config.yaml
model: "masked image model"
dataset: "telescope images of galaxies (Galaxy Zoo DECaLS)"
train_examples: 88335
image_size: 48
crop_scale_min: 0.7
horizontal_flip: true
translate: 0.06
method: "simmim"
mask_ratio: 0.5
loss: "l1"
arch: "densenet"
norm: "batchnorm"
hidden_act: "relu"
depths: [7, 14, 14]
kernel_size: 3
stem: "single"
growth_rate: 32
init: "xavier_uniform"
optimizer: "adamw"
learning_rate: 0.0027
beta1: 0.9
beta2: 0.98
eps: 1e-08
max_grad_norm: 1.0
max_steps: 5400
batch_size: 512
epochs: 31.3
lr_schedule: "step"
warmup_steps: 540
weight_decay: 0.1
Rows from block 6, named by matrix and row number. Rows with one number belong to one channel. Each number is 200 + 20 x the weight over its row's rms, rounded and kept within 0 to 999. All counts start at 0.
# conv1: bottleneck pointwise conv (model.blocks.6.conv1.weight, 128x256x1x1), inputs 0-127
# conv2: growth 3x3 conv (model.blocks.6.conv2.weight, 32x128x3x3, transposed), outputs 0-15, a 3x3 kernel for each
conv1.43,196,196,213,208,171,175,191,211,204,170,215,191,169,189,178,196,227,192,210,184,203,210,198,227,174,215,202,184,176,187,157,211,193,206,221,229,197,185,195,198,190,192,214,180,196,203,185,194,184,211,210,201,165,220,195,223,214,191,178,209,193,225,199,191,197,189,202,154,160,194,203,215,195,127,184,140,203,205,215,189,190,215,196,184,156,219,209,158,184,191,217,211,177,175,177,175,182,197,203,198,197,188,168,169,191,211,215,205,186,220,203,175,174,199,205,193,196,167,195,216,174,191,184,220,216,225,159,211
conv2.43,227,239,221,207,228,220,209,214,223,182,157,209,174,192,217,177,217,241,146,154,179,189,202,223,196,210,225,201,201,191,198,182,177,193,181,162,189,185,195,198,187,207,229,214,193,230,199,208,216,188,213,204,194,216,167,194,192,211,227,228,198,202,192,174,177,193,180,200,196,196,204,173,203,198,206,195,198,201,194,187,193,195,203,201,197,217,210,220,198,195,144,169,158,177,220,194,190,214,186,226,216,214,227,223,190,194,195,203,180,216,219,180,182,191,185,177,172,203,181,190,196,205,208,211,263,236,196,199,178,208,236,205,211,218,215,155,168,152,197,203,208,214,201,154
conv1.44,164,140,192,192,208,209,213,186,199,204,173,152,222,203,187,178,209,177,201,165,183,184,191,186,196,223,198,189,183,206,180,187,185,212,218,209,202,171,192,200,157,189,200,216,177,208,201,215,205,185,216,200,170,207,184,191,175,182,169,198,188,182,181,166,211,176,205,185,222,204,194,195,207,161,197,166,230,208,230,210,195,222,179,196,199,206,207,192,193,187,190,191,208,182,210,192,195,168,194,225,235,167,175,225,195,206,188,220,183,216,221,205,204,181,199,225,203,184,203,241,217,204,197,168,203,179,204,196
conv2.44,186,206,204,201,205,207,214,200,205,162,181,210,171,217,216,176,231,206,183,233,228,208,236,224,190,182,180,184,189,167,169,164,152,181,185,165,194,178,199,228,183,180,254,228,224,214,198,211,205,206,208,190,197,200,212,212,208,213,225,195,214,219,195,219,192,174,196,200,192,188,200,207,193,215,203,190,226,234,198,183,213,201,205,216,219,188,186,250,232,226,158,202,189,200,201,182,203,224,196,185,176,201,211,212,224,181,175,172,192,148,159,193,176,196,232,249,240,190,205,196,189,226,226,181,190,200,180,213,208,188,203,206,199,206,192,180,188,201,207,205,202,209,210,198
conv1.45,232,218,199,209,220,201,167,191,230,205,226,211,179,215,202,185,186,218,214,216,198,230,203,209,219,199,212,207,217,190,226,212,195,198,209,211,205,211,223,198,232,199,183,194,216,233,209,197,213,199,187,210,217,196,219,184,215,198,233,196,185,186,220,209,204,199,228,224,196,213,210,205,206,203,180,186,204,184,203,242,206,193,226,185,238,195,216,181,210,188,224,221,202,210,161,227,223,205,164,171,223,183,213,203,225,209,178,206,228,199,208,208,232,201,197,207,192,226,210,204,206,190,161,197,209,232,243,224
conv2.45,202,191,189,198,181,162,193,175,168,216,229,216,195,208,203,216,188,198,164,187,202,187,208,207,182,184,200,191,190,197,192,204,177,192,189,172,248,233,210,249,259,236,208,217,246,229,191,172,188,174,177,205,163,185,192,205,200,204,221,215,207,225,201,189,196,185,214,189,187,197,195,214,206,189,186,201,183,182,213,202,192,211,221,248,196,187,239,217,207,220,210,207,208,194,204,223,208,194,180,196,198,225,156,195,212,204,242,253,188,204,213,193,194,188,215,186,192,240,205,207,205,197,187,200,190,184,201,198,197,203,180,192,186,165,176,192,198,190,189,190,195,197,200,177
conv1.46,192,200,193,234,224,222,216,156,190,202,171,179,205,208,208,219,216,181,178,207,181,261,188,213,175,201,224,184,165,185,174,185,178,180,209,217,212,209,212,177,230,194,210,195,197,229,205,203,215,192,229,218,165,197,192,175,200,182,197,221,190,171,170,179,196,222,210,185,233,225,204,228,190,187,187,203,206,239,218,204,235,208,175,223,205,196,206,184,186,194,199,205,173,204,217,193,205,184,210,231,212,189,198,180,194,214,183,200,179,198,202,188,215,204,172,210,214,202,217,230,184,170,171,194,179,206,200,195
conv2.46,164,185,220,196,204,221,209,186,199,197,160,183,184,187,200,182,215,191,196,212,235,210,211,229,244,234,229,197,190,167,212,211,190,192,227,193,204,213,209,201,182,184,196,196,172,217,227,214,203,196,194,224,199,193,223,220,241,195,167,169,206,204,184,174,187,173,224,244,193,194,210,174,176,181,195,208,228,214,171,176,184,205,202,222,208,182,192,199,172,200,215,179,181,205,182,196,212,206,207,252,199,189,210,166,205,173,186,199,219,214,203,224,185,172,220,217,208,173,164,199,195,211,234,203,211,219,184,176,167,189,210,209,188,204,219,215,188,214,211,195,200,223,189,208
conv1.47,215,219,191,220,201,182,201,186,199,188,205,194,205,203,160,226,236,214,207,212,217,204,210,216,211,238,198,196,193,198,221,187,179,228,224,218,223,224,198,226,225,203,213,159,207,209,194,178,190,216,223,204,213,214,195,194,211,192,212,188,216,222,204,178,199,213,202,182,192,238,192,181,207,202,199,203,222,203,220,222,203,204,200,196,189,196,224,196,190,193,210,160,266,197,206,204,231,188,232,203,191,232,209,198,197,182,189,221,182,195,231,193,182,249,222,200,181,226,219,186,227,226,205,179,194,219,185,212
conv2.47,258,234,213,219,194,195,208,167,181,206,169,173,207,179,167,196,183,208,192,219,216,198,217,209,197,190,218,203,194,199,212,218,216,199,205,211,198,208,195,200,201,199,227,200,202,239,200,193,236,201,178,268,200,174,182,198,220,193,186,204,185,172,181,198,192,213,196,192,203,165,197,214,247,225,218,217,172,201,196,170,203,185,231,213,181,221,201,231,194,153,192,179,205,190,211,204,200,201,204,217,194,162,197,210,200,166,216,216,182,212,199,175,210,240,172,188,189,203,191,206,170,184,193,222,227,215,202,202,187,194,221,178,217,222,217,190,200,206,191,207,228,185,188,192
conv1.48,217,195,220,219,176,206,207,207,191,192,159,188,188,205,194,194,237,192,196,195,203,223,209,187,204,211,197,199,208,215,169,190,212,219,233,217,198,203,208,216,183,217,206,210,202,201,202,203,192,180,211,212,176,214,183,181,189,209,200,197,204,201,185,170,179,192,208,164,185,204,200,196,196,164,201,203,211,200,211,170,184,208,203,207,218,208,204,185,223,191,236,190,183,161,174,205,239,183,198,188,212,158,200,216,246,188,197,202,202,214,202,224,198,231,168,216,151,179,200,217,211,218,153,216,196,198,250,180
conv2.48,194,218,201,216,206,198,231,210,212,238,210,195,189,207,224,177,235,210,205,202,207,200,186,188,174,181,162,205,205,170,199,192,179,173,179,175,236,233,218,228,233,237,209,211,236,223,203,180,211,175,167,209,180,186,210,205,190,190,213,180,198,197,190,189,194,210,207,211,235,181,194,222,193,207,217,190,206,217,178,174,203,201,248,244,176,198,231,196,181,203,199,183,200,214,196,186,213,188,174,222,167,200,183,240,236,193,241,238,187,177,168,179,179,181,212,200,196,186,173,194,204,210,183,183,197,176,183,205,197,175,220,194,192,219,199,187,201,197,200,209,211,202,215,188
conv1.49,214,173,175,178,214,199,197,185,197,200,200,224,221,204,217,188,176,193,218,213,190,181,216,210,189,130,196,186,198,200,218,228,203,217,223,211,215,190,194,203,211,200,192,204,223,196,213,217,209,150,224,206,204,192,193,239,185,212,193,211,198,211,218,237,182,173,175,180,186,166,224,165,237,205,198,180,222,208,188,179,175,222,224,154,192,221,186,180,198,228,239,185,231,170,218,221,224,211,200,172,191,199,200,203,193,183,212,212,202,210,186,197,200,165,232,219,181,211,178,167,204,219,223,186,184,191,197,221
conv2.49,221,210,211,202,205,199,172,192,185,168,175,169,202,184,156,207,193,179,217,205,223,177,156,198,188,190,214,171,188,193,154,166,206,212,202,221,210,188,172,189,178,199,191,163,166,239,203,211,261,233,210,222,201,187,171,203,206,196,206,226,186,198,220,211,206,195,212,205,183,190,206,186,201,201,190,221,204,190,189,179,172,214,201,193,196,188,215,199,173,192,197,182,213,241,216,222,227,214,210,140,171,197,184,192,198,226,197,178,216,193,209,145,158,211,183,202,205,201,183,189,229,208,181,220,217,195,198,213,191,229,237,178,205,215,176,218,200,201,206,195,207,202,192,189
conv1.50,218,187,219,183,167,193,192,201,210,192,187,212,204,196,185,195,193,217,190,177,197,207,211,181,182,177,208,185,189,205,213,201,196,206,213,199,187,181,204,188,188,196,190,202,200,186,187,203,188,188,192,185,231,183,202,209,198,209,215,193,213,196,180,203,194,175,169,167,210,214,202,173,201,178,225,166,223,218,216,202,180,245,200,204,193,224,200,201,200,230,187,197,196,193,201,166,175,194,194,232,208,220,216,203,176,190,204,204,186,227,228,239,204,208,227,173,174,132,183,181,207,219,193,173,209,188,188,201
conv2.50,178,192,207,198,190,227,213,213,213,209,208,209,202,212,221,201,208,195,163,171,175,178,197,202,172,192,206,165,175,156,167,183,162,174,146,158,201,215,206,223,233,234,208,221,202,192,203,206,192,199,215,193,215,212,213,206,213,204,201,232,206,214,219,181,206,188,213,216,210,176,195,174,199,211,207,194,202,211,196,182,173,208,200,203,233,233,206,208,197,207,156,170,147,191,211,157,199,190,176,212,222,219,233,210,177,235,177,190,199,184,201,207,217,197,164,180,196,176,190,189,181,191,184,157,190,166,167,203,185,214,231,201,189,186,151,191,181,161,191,167,144,204,187,141
conv1.51,175,193,217,221,179,170,200,220,176,192,191,171,193,219,192,215,221,179,190,210,198,224,140,190,180,227,211,183,172,223,141,209,211,163,177,178,193,181,169,158,168,216,219,185,200,174,195,181,180,204,153,220,156,215,174,197,190,186,202,197,191,167,184,198,192,198,230,195,225,213,210,185,201,197,199,209,168,170,191,177,190,218,175,205,197,205,204,205,226,179,199,193,172,186,212,194,225,208,205,217,174,190,216,199,193,184,228,217,201,206,183,202,190,257,210,181,220,184,229,199,185,148,226,221,203,211,203,190
conv2.51,242,232,249,206,194,204,220,200,198,163,199,182,188,211,223,217,212,242,176,180,210,221,221,218,199,217,206,238,231,222,213,196,206,225,206,222,171,154,158,207,171,166,239,204,195,192,182,145,222,190,161,247,201,179,161,206,168,185,230,184,182,192,192,204,192,247,197,193,232,213,205,204,204,206,229,216,210,239,178,189,194,191,196,187,172,229,183,194,231,179,215,195,209,174,183,198,175,198,197,221,173,191,201,192,187,177,197,212,190,163,184,210,209,216,189,194,241,165,175,182,198,227,198,188,188,181,203,198,186,185,195,209,192,204,214,218,205,230,196,195,245,185,199,210
conv1.52,208,230,196,238,176,200,164,183,213,218,198,168,182,189,213,181,190,206,189,218,203,251,203,169,203,224,185,198,204,214,191,197,231,214,221,191,218,237,204,227,206,209,194,190,183,201,174,205,199,181,215,212,210,199,216,156,201,212,204,198,215,201,194,207,178,170,209,221,179,208,207,209,200,220,177,180,222,207,187,226,199,156,246,188,227,218,180,197,207,190,227,204,230,179,222,222,212,193,205,170,192,214,211,209,215,186,200,198,191,206,187,183,236,237,202,199,170,207,237,171,231,228,195,206,216,229,189,238
conv2.52,149,174,149,182,185,168,195,174,195,211,178,181,231,202,148,206,186,157,216,201,198,210,186,173,219,193,214,210,217,226,208,201,219,190,194,213,244,246,218,231,238,230,192,186,216,219,191,186,209,198,211,204,193,158,195,214,167,199,235,208,196,203,172,189,216,216,173,176,186,181,175,212,177,189,187,199,189,158,214,196,192,200,233,220,163,187,202,190,190,157,181,185,207,172,178,185,211,209,193,190,157,183,168,188,203,178,224,226,211,180,221,206,216,224,204,183,214,193,178,174,175,183,168,195,189,178,164,214,218,163,230,218,189,214,212,197,197,208,186,166,196,205,190,204
conv1.53,199,199,172,173,198,190,190,179,211,190,180,189,205,210,182,187,181,191,152,187,182,171,186,214,198,183,191,193,211,185,195,211,165,236,224,223,200,188,208,203,183,201,163,194,205,182,190,201,201,181,217,190,186,200,191,190,152,216,194,202,202,204,211,202,202,201,207,208,202,253,183,197,219,186,198,183,231,178,229,199,209,176,191,199,197,207,201,188,202,159,214,175,236,214,206,231,229,194,200,188,221,171,220,219,192,174,180,217,197,185,201,212,193,198,180,237,189,216,220,208,215,249,182,182,183,194,196,233
conv2.53,229,233,214,221,189,191,226,200,208,189,159,203,196,209,208,183,222,206,208,224,223,215,223,191,174,175,156,210,227,219,204,197,198,191,206,194,192,196,206,210,185,216,225,206,217,235,198,201,235,194,210,232,196,196,199,173,172,209,222,209,185,211,203,215,201,202,182,193,180,193,197,192,226,231,243,200,194,204,186,193,214,168,231,211,197,178,203,251,212,209,193,215,197,196,213,180,208,220,210,190,149,187,182,236,210,154,216,193,183,164,177,203,195,236,207,237,236,184,195,211,208,224,203,163,199,182,187,221,202,200,221,202,206,183,173,191,214,207,205,189,194,207,206,219
conv1.54,244,200,236,173,236,210,203,228,212,194,225,206,190,185,193,206,200,208,213,199,219,212,205,206,192,200,222,202,187,222,204,205,223,215,201,196,210,205,221,207,164,169,196,232,188,189,190,198,181,198,206,179,205,187,216,217,195,229,224,191,219,221,182,202,184,152,200,209,195,190,182,207,218,215,187,200,217,205,192,185,153,214,189,202,215,210,185,187,211,182,206,195,196,191,195,215,206,182,214,203,240,196,192,171,208,227,186,197,157,220,171,213,206,178,161,184,192,197,191,211,212,199,228,180,180,223,204,185
conv2.54,214,216,198,189,197,200,192,182,193,187,183,209,179,152,190,189,166,227,174,215,200,198,203,198,240,222,197,184,208,227,183,214,216,200,199,211,209,181,180,200,196,190,197,200,189,192,185,186,211,198,175,195,224,204,191,187,188,212,182,206,206,212,214,219,214,191,203,212,214,189,187,195,211,207,191,179,197,208,207,179,213,198,193,193,230,219,189,227,211,207,189,186,180,176,194,192,186,174,199,148,193,208,212,213,205,206,204,194,150,176,171,184,167,199,205,221,230,194,208,204,163,196,207,183,177,191,178,207,192,165,228,197,194,203,176,206,215,208,216,217,231,189,177,195
conv1.55,218,164,195,169,182,222,192,212,189,203,189,207,222,217,213,146,156,191,205,201,202,185,199,210,199,173,182,182,192,201,218,198,201,206,194,198,205,156,189,202,224,213,195,210,193,194,198,202,215,165,224,192,190,191,193,241,187,218,200,217,198,190,211,222,193,179,169,237,196,186,208,202,216,180,210,176,201,197,224,210,223,215,193,207,211,204,219,181,198,186,207,202,207,192,178,231,198,210,182,188,201,184,215,215,226,209,180,177,224,190,210,196,194,204,175,217,204,215,176,195,198,211,185,181,220,187,224,221
conv2.55,226,241,215,240,227,212,201,189,191,159,160,191,170,228,196,190,213,177,207,220,209,190,223,180,187,218,188,210,210,158,195,208,146,180,178,167,189,197,209,184,185,222,201,196,199,218,196,203,226,224,208,215,217,204,201,208,208,196,208,197,189,209,206,212,218,173,221,224,165,201,194,167,209,248,225,226,228,201,169,184,174,178,207,229,174,172,220,212,151,192,206,213,147,234,236,168,212,228,179,191,183,203,202,203,189,200,208,185,181,153,134,175,208,209,201,226,208,191,205,209,212,218,170,195,203,183,189,206,184,222,209,177,173,149,152,198,211,193,217,210,170,225,217,189
conv1.56,219,168,220,221,187,230,217,210,205,181,212,218,173,184,175,218,241,223,219,215,223,173,201,195,223,226,220,199,190,190,181,192,188,212,220,220,213,194,191,205,188,190,222,203,201,212,208,205,210,232,219,186,212,220,178,220,212,188,212,208,165,234,193,194,240,199,177,190,183,225,217,253,207,218,202,191,187,208,223,197,200,215,203,212,200,232,216,152,166,230,196,158,180,188,213,175,187,226,218,198,195,200,199,180,210,173,222,205,212,210,180,211,154,225,228,175,180,194,202,186,192,198,215,224,202,197,190,216
conv2.56,231,204,205,223,220,219,222,218,224,181,200,193,188,192,193,191,228,234,203,194,196,186,183,190,192,207,211,178,171,189,201,193,192,198,163,182,184,189,191,197,197,178,222,191,167,230,219,205,208,191,186,218,209,202,211,230,215,193,203,203,219,217,199,188,186,202,193,205,196,191,196,191,209,224,228,185,196,219,179,191,201,197,181,195,213,209,218,193,172,191,204,183,204,193,208,232,202,178,183,226,209,198,240,201,165,202,188,185,216,239,210,243,228,216,147,144,181,216,216,211,209,196,214,242,248,251,192,191,184,189,233,185,212,235,215,171,201,201,175,214,217,200,176,195
conv1.57,196,196,147,225,226,149,218,181,191,172,211,207,194,202,190,191,208,158,203,228,170,192,209,231,179,205,180,183,194,182,212,194,171,226,217,245,216,183,205,214,213,205,201,172,210,249,202,140,202,186,196,202,204,213,193,212,211,199,162,201,188,214,200,192,178,212,161,184,183,181,194,195,198,211,198,201,208,233,193,163,212,198,223,181,178,217,210,199,200,205,234,191,158,195,184,218,215,234,176,217,202,201,206,202,199,195,190,204,180,233,183,213,180,196,219,216,198,193,193,201,188,186,202,211,157,216,189,229
conv2.57,220,220,206,192,200,199,190,189,204,172,153,170,203,197,174,173,223,170,207,203,228,195,188,213,210,203,202,157,171,193,192,202,204,202,203,199,208,228,214,196,191,203,188,191,203,224,224,203,188,189,166,188,186,168,176,199,233,201,193,220,165,189,208,190,189,175,206,220,190,198,212,179,181,180,180,178,186,183,175,175,186,226,238,221,191,184,212,199,181,192,183,169,222,215,184,215,245,228,218,205,194,182,179,199,188,214,217,198,175,217,250,150,176,240,222,208,213,204,166,182,218,200,199,207,236,215,194,210,176,218,214,195,241,228,222,180,186,181,181,202,211,221,183,156
conv1.58,188,176,209,188,193,180,175,222,206,183,172,182,189,202,204,155,218,150,213,191,166,179,188,200,206,218,186,195,195,211,198,220,192,183,159,213,194,169,172,195,167,204,224,175,223,194,200,178,176,203,140,226,166,226,193,213,198,209,184,176,209,190,217,201,206,203,168,178,187,218,176,156,214,185,200,189,202,228,210,173,198,196,206,203,215,204,196,196,225,211,195,205,194,185,179,190,213,196,219,222,211,191,172,151,191,195,229,194,164,217,187,194,188,191,198,219,211,195,202,210,189,184,206,173,184,196,233,186
conv2.58,253,218,215,219,207,207,203,211,218,165,198,200,183,207,230,178,190,224,191,205,216,220,209,167,188,185,169,218,204,188,233,232,183,227,227,203,195,188,199,206,205,203,207,223,225,210,195,183,211,185,189,228,186,224,186,198,188,198,208,180,197,176,161,217,204,199,196,196,220,196,221,222,233,230,204,184,159,205,191,200,200,200,225,223,211,224,211,220,224,186,196,209,181,195,232,208,194,206,165,168,174,189,220,242,222,206,233,171,152,180,160,196,202,205,222,230,233,194,209,224,209,193,190,208,193,183,233,199,188,215,196,178,213,207,195,189,190,195,202,224,219,187,206,195
conv1.59,198,200,184,207,173,165,195,185,184,165,184,181,163,207,160,205,228,193,168,189,178,228,158,186,191,203,198,174,181,200,196,207,198,171,189,159,199,189,171,145,177,173,157,175,192,174,175,163,173,233,167,214,194,215,180,191,180,183,180,186,183,165,171,193,207,169,216,217,206,195,171,209,182,230,169,240,183,180,184,189,172,168,184,146,202,191,192,191,195,201,207,187,162,193,203,182,207,216,219,196,161,167,172,199,172,232,205,192,208,202,168,187,164,203,227,203,218,191,216,194,160,167,211,198,209,207,208,180
conv2.59,257,214,218,215,202,193,201,196,186,172,190,178,210,185,162,199,151,150,199,187,209,212,199,210,200,197,204,225,205,237,212,217,233,226,230,234,214,192,196,212,216,193,206,199,212,206,172,144,203,193,149,197,199,148,216,195,207,209,190,185,217,184,191,215,223,237,222,201,220,211,202,189,192,178,172,207,198,183,210,210,194,188,190,237,177,198,232,185,186,200,231,213,213,205,208,216,187,191,190,199,177,219,204,190,219,209,199,213,194,190,204,193,200,206,206,194,186,187,177,185,199,181,192,199,167,198,184,178,204,169,171,203,197,174,210,237,218,222,216,215,228,204,203,199
conv1.60,220,183,224,215,195,218,206,209,180,195,223,190,219,222,175,201,213,215,168,209,239,187,205,197,189,225,194,183,188,199,207,181,198,200,166,212,173,179,214,191,187,188,180,207,196,197,178,231,200,184,188,207,190,220,186,190,169,180,187,226,219,160,216,195,169,205,180,200,189,206,230,221,223,199,201,200,202,203,211,201,178,213,170,195,206,181,209,200,216,205,202,197,209,188,171,219,227,168,193,183,211,193,196,176,180,185,172,182,186,198,223,243,205,204,206,208,165,178,193,197,188,198,214,177,164,179,224,189
conv2.60,232,193,216,225,217,226,201,207,212,154,207,193,173,232,231,193,203,229,184,194,170,202,202,203,187,191,152,232,217,221,211,231,238,187,180,214,187,182,203,190,188,223,179,191,201,194,175,191,215,183,204,215,192,207,201,185,194,213,214,206,206,204,197,199,198,203,209,211,219,172,191,216,159,161,215,210,235,226,168,172,205,185,205,204,191,201,226,205,198,207,178,191,167,204,165,167,192,176,184,192,185,207,184,193,211,187,222,195,219,185,172,187,176,197,198,191,198,183,184,203,218,202,211,222,194,193,201,182,181,249,213,188,211,178,157,198,231,212,210,200,217,205,200,194
conv1.61,225,199,196,227,240,228,216,188,211,226,192,173,215,205,194,193,194,223,195,211,197,244,209,178,227,206,231,202,190,223,198,186,210,182,211,209,196,218,221,193,221,202,229,211,194,203,173,220,215,208,198,208,209,211,196,198,195,196,231,203,223,210,197,174,211,197,210,208,227,215,199,217,190,200,209,197,209,177,205,194,182,199,206,193,221,207,199,186,190,230,219,188,195,213,194,219,218,203,165,176,185,183,196,179,253,186,207,208,186,190,169,220,205,214,209,204,176,209,212,168,205,196,172,205,199,182,206,191
conv2.61,199,205,184,202,193,183,193,176,171,205,185,187,194,171,186,193,194,207,200,215,211,233,226,235,214,197,217,185,198,191,204,217,168,215,209,200,223,219,215,220,227,235,204,212,239,215,184,178,221,189,164,244,191,211,205,216,200,210,200,184,229,222,213,198,188,200,222,221,231,188,181,234,185,199,180,212,221,202,192,174,178,172,204,235,189,202,250,217,187,195,228,216,211,208,228,218,187,185,199,209,164,185,185,174,221,193,220,254,212,203,188,190,180,203,206,188,192,230,193,188,197,194,199,198,225,207,178,202,198,188,214,194,196,206,197,201,219,224,210,211,249,177,190,210
conv1.62,193,198,166,204,221,189,159,192,189,204,173,202,197,214,238,183,196,187,184,206,192,216,198,196,188,231,221,208,199,219,201,207,230,226,217,181,211,229,231,204,219,217,217,197,216,176,187,190,212,160,214,232,209,201,210,137,199,207,190,185,234,212,223,223,195,195,162,200,212,237,186,173,196,217,188,191,247,194,209,221,195,226,192,195,188,233,232,194,178,199,217,186,225,210,205,215,242,198,200,198,167,217,179,184,193,174,213,208,201,205,217,204,199,215,183,210,175,232,165,175,182,210,213,219,164,240,187,202
conv2.62,180,178,168,176,171,187,194,198,198,196,209,203,215,206,208,206,194,223,244,248,295,203,196,217,250,238,240,199,210,210,220,220,225,223,238,243,186,198,177,201,191,185,172,174,181,189,203,227,187,201,240,213,212,218,180,188,231,162,165,210,179,152,188,228,220,223,200,205,226,203,195,224,179,199,192,170,169,172,181,191,196,202,180,197,220,204,196,206,203,201,169,188,191,182,193,184,186,188,167,200,208,222,196,192,190,222,175,176,199,176,178,202,195,197,186,181,164,214,208,212,168,180,185,170,181,187,208,221,180,200,225,198,223,224,217,188,198,202,183,182,169,157,166,149
conv1.63,192,199,209,201,183,178,217,190,200,182,179,190,176,188,184,189,204,191,201,213,194,207,158,187,197,239,191,220,194,202,175,198,193,168,189,179,213,207,200,156,199,218,209,182,185,173,209,174,183,197,208,214,178,211,224,159,197,175,196,210,169,183,185,193,187,212,223,220,224,207,195,166,201,220,218,216,164,166,227,209,221,203,203,188,213,179,219,201,209,166,199,177,188,200,232,213,185,202,221,184,183,187,226,196,195,180,243,180,197,199,201,206,227,197,250,186,219,197,220,178,158,203,222,172,176,210,231,212
conv2.63,193,183,228,177,190,221,179,199,197,224,223,192,231,215,172,223,197,224,185,192,183,208,223,177,210,214,189,214,214,233,211,184,216,212,205,223,192,196,172,202,208,188,185,203,164,169,201,185,181,211,227,188,213,181,178,204,182,212,232,214,167,203,172,213,181,206,207,200,227,221,207,219,189,175,208,218,215,214,219,209,214,207,134,169,218,212,153,189,220,155,173,200,243,170,212,235,160,190,189,178,214,204,220,196,207,201,178,190,174,195,202,221,241,214,164,186,192,187,195,196,154,230,213,150,171,213,217,182,212,203,195,222,212,217,221,203,198,222,186,193,198,165,163,186
conv1.64,188,196,186,206,200,202,221,181,206,168,228,217,177,216,194,199,218,187,192,189,211,182,208,216,197,194,215,196,190,192,190,195,172,185,208,222,183,197,189,201,201,195,205,177,217,207,197,190,181,204,195,184,205,194,205,206,194,183,183,194,181,204,211,203,221,207,183,194,192,239,221,177,197,188,206,168,209,185,219,174,193,201,179,182,173,205,208,183,174,207,186,199,198,227,189,192,187,202,180,232,203,223,214,164,198,230,191,190,211,190,216,212,151,175,206,185,222,200,191,209,191,211,197,186,225,200,168,216
conv2.64,221,198,217,219,207,228,201,194,214,217,243,223,223,202,188,189,175,199,197,152,150,180,182,187,210,228,238,188,211,189,203,222,190,200,214,190,190,206,193,186,218,189,198,211,190,168,224,216,185,185,218,181,195,196,197,189,206,180,197,204,191,182,182,189,189,182,216,207,197,184,200,193,192,197,201,199,210,211,196,198,207,233,216,181,222,221,186,198,183,209,184,217,216,205,232,193,213,214,189,210,235,186,248,231,181,213,194,182,220,225,221,207,227,218,153,157,147,175,173,221,191,183,188,192,237,253,211,180,179,218,199,188,201,183,183,208,244,217,192,211,189,201,205,191
conv1.65,191,192,199,214,162,200,193,186,227,200,197,172,184,194,212,193,190,207,197,201,212,206,177,201,183,183,215,212,186,214,185,197,214,214,217,204,207,195,211,207,197,154,199,201,184,206,195,205,180,183,205,178,218,206,215,204,190,213,190,215,207,212,172,182,185,190,207,225,167,231,169,179,182,203,210,182,202,188,196,227,210,228,203,224,161,215,176,211,156,190,207,214,157,164,197,173,174,216,212,234,208,212,207,183,203,184,205,204,242,172,225,206,204,174,238,150,189,163,203,206,201,175,205,196,257,191,194,205
conv2.65,198,231,217,198,192,188,200,210,206,205,166,198,223,196,219,166,213,204,140,191,169,179,218,219,212,232,187,204,217,195,218,221,196,209,229,208,183,208,193,210,227,201,167,233,176,182,223,191,187,236,213,175,238,179,195,211,173,192,225,192,193,201,158,197,226,202,205,204,172,208,202,176,184,232,234,209,221,221,217,208,188,217,192,184,227,211,193,193,208,210,210,230,173,177,211,162,188,212,165,225,240,221,221,202,215,198,196,177,205,205,191,240,238,196,192,191,216,193,195,193,184,212,201,205,237,169,166,208,184,150,202,182,195,207,193,231,221,210,205,202,185,207,176,169
conv1.66,201,185,209,200,199,166,234,197,190,203,209,201,170,176,177,201,174,206,169,196,214,205,187,198,197,164,202,207,221,212,202,193,187,223,210,203,216,209,166,216,207,145,189,195,171,183,195,159,188,194,218,182,204,187,230,186,173,222,216,171,191,213,162,189,182,172,194,235,200,183,183,146,218,188,211,173,210,177,194,209,211,231,219,183,159,179,167,190,196,184,206,183,209,209,236,198,203,189,176,190,214,176,202,186,217,180,173,220,169,194,227,187,221,237,222,172,176,191,193,215,176,202,182,170,232,196,195,216
conv2.66,197,218,198,190,221,206,183,175,185,173,168,207,176,192,189,178,223,182,198,216,192,173,203,213,151,188,176,192,213,180,188,197,162,198,220,186,203,216,192,176,191,185,197,183,177,182,217,227,182,237,222,172,227,197,190,229,199,173,196,178,191,216,174,221,208,216,231,228,198,189,191,153,172,227,228,211,223,226,178,185,187,193,196,175,189,212,212,181,171,208,206,218,181,216,221,195,196,212,169,218,209,208,203,171,199,185,179,167,203,213,180,190,201,177,173,183,158,181,196,202,175,207,186,200,220,184,195,203,203,181,216,189,191,201,208,220,217,202,205,211,179,208,193,170
conv1.67,195,201,205,201,152,196,149,211,207,184,183,179,188,206,185,187,208,176,195,194,204,201,175,170,223,220,198,197,192,194,178,212,201,171,193,194,192,199,192,188,137,216,222,193,208,204,212,208,199,207,177,208,161,214,169,196,190,220,207,219,205,188,223,178,209,198,203,198,177,200,215,218,213,163,177,188,179,212,198,172,194,212,215,205,220,212,207,191,214,181,218,214,196,171,190,203,237,213,177,193,205,170,225,194,223,174,174,201,186,205,217,227,206,206,185,201,186,196,215,192,203,194,179,223,204,223,200,205
conv2.67,232,223,220,225,218,206,228,205,194,218,203,185,192,215,201,172,220,206,162,179,186,189,214,176,167,193,175,196,182,153,193,180,165,194,186,191,244,223,229,207,218,241,191,174,237,215,188,203,209,192,191,212,174,196,212,208,174,192,234,183,211,210,185,220,200,214,194,176,223,197,198,223,200,227,212,195,200,191,205,208,195,171,214,248,152,189,234,201,174,182,216,190,161,226,190,178,224,197,180,206,192,194,163,221,212,177,233,240,190,191,190,188,215,175,196,206,209,195,184,187,222,228,180,213,208,178,212,186,195,205,179,196,194,184,193,179,196,189,182,202,204,185,211,184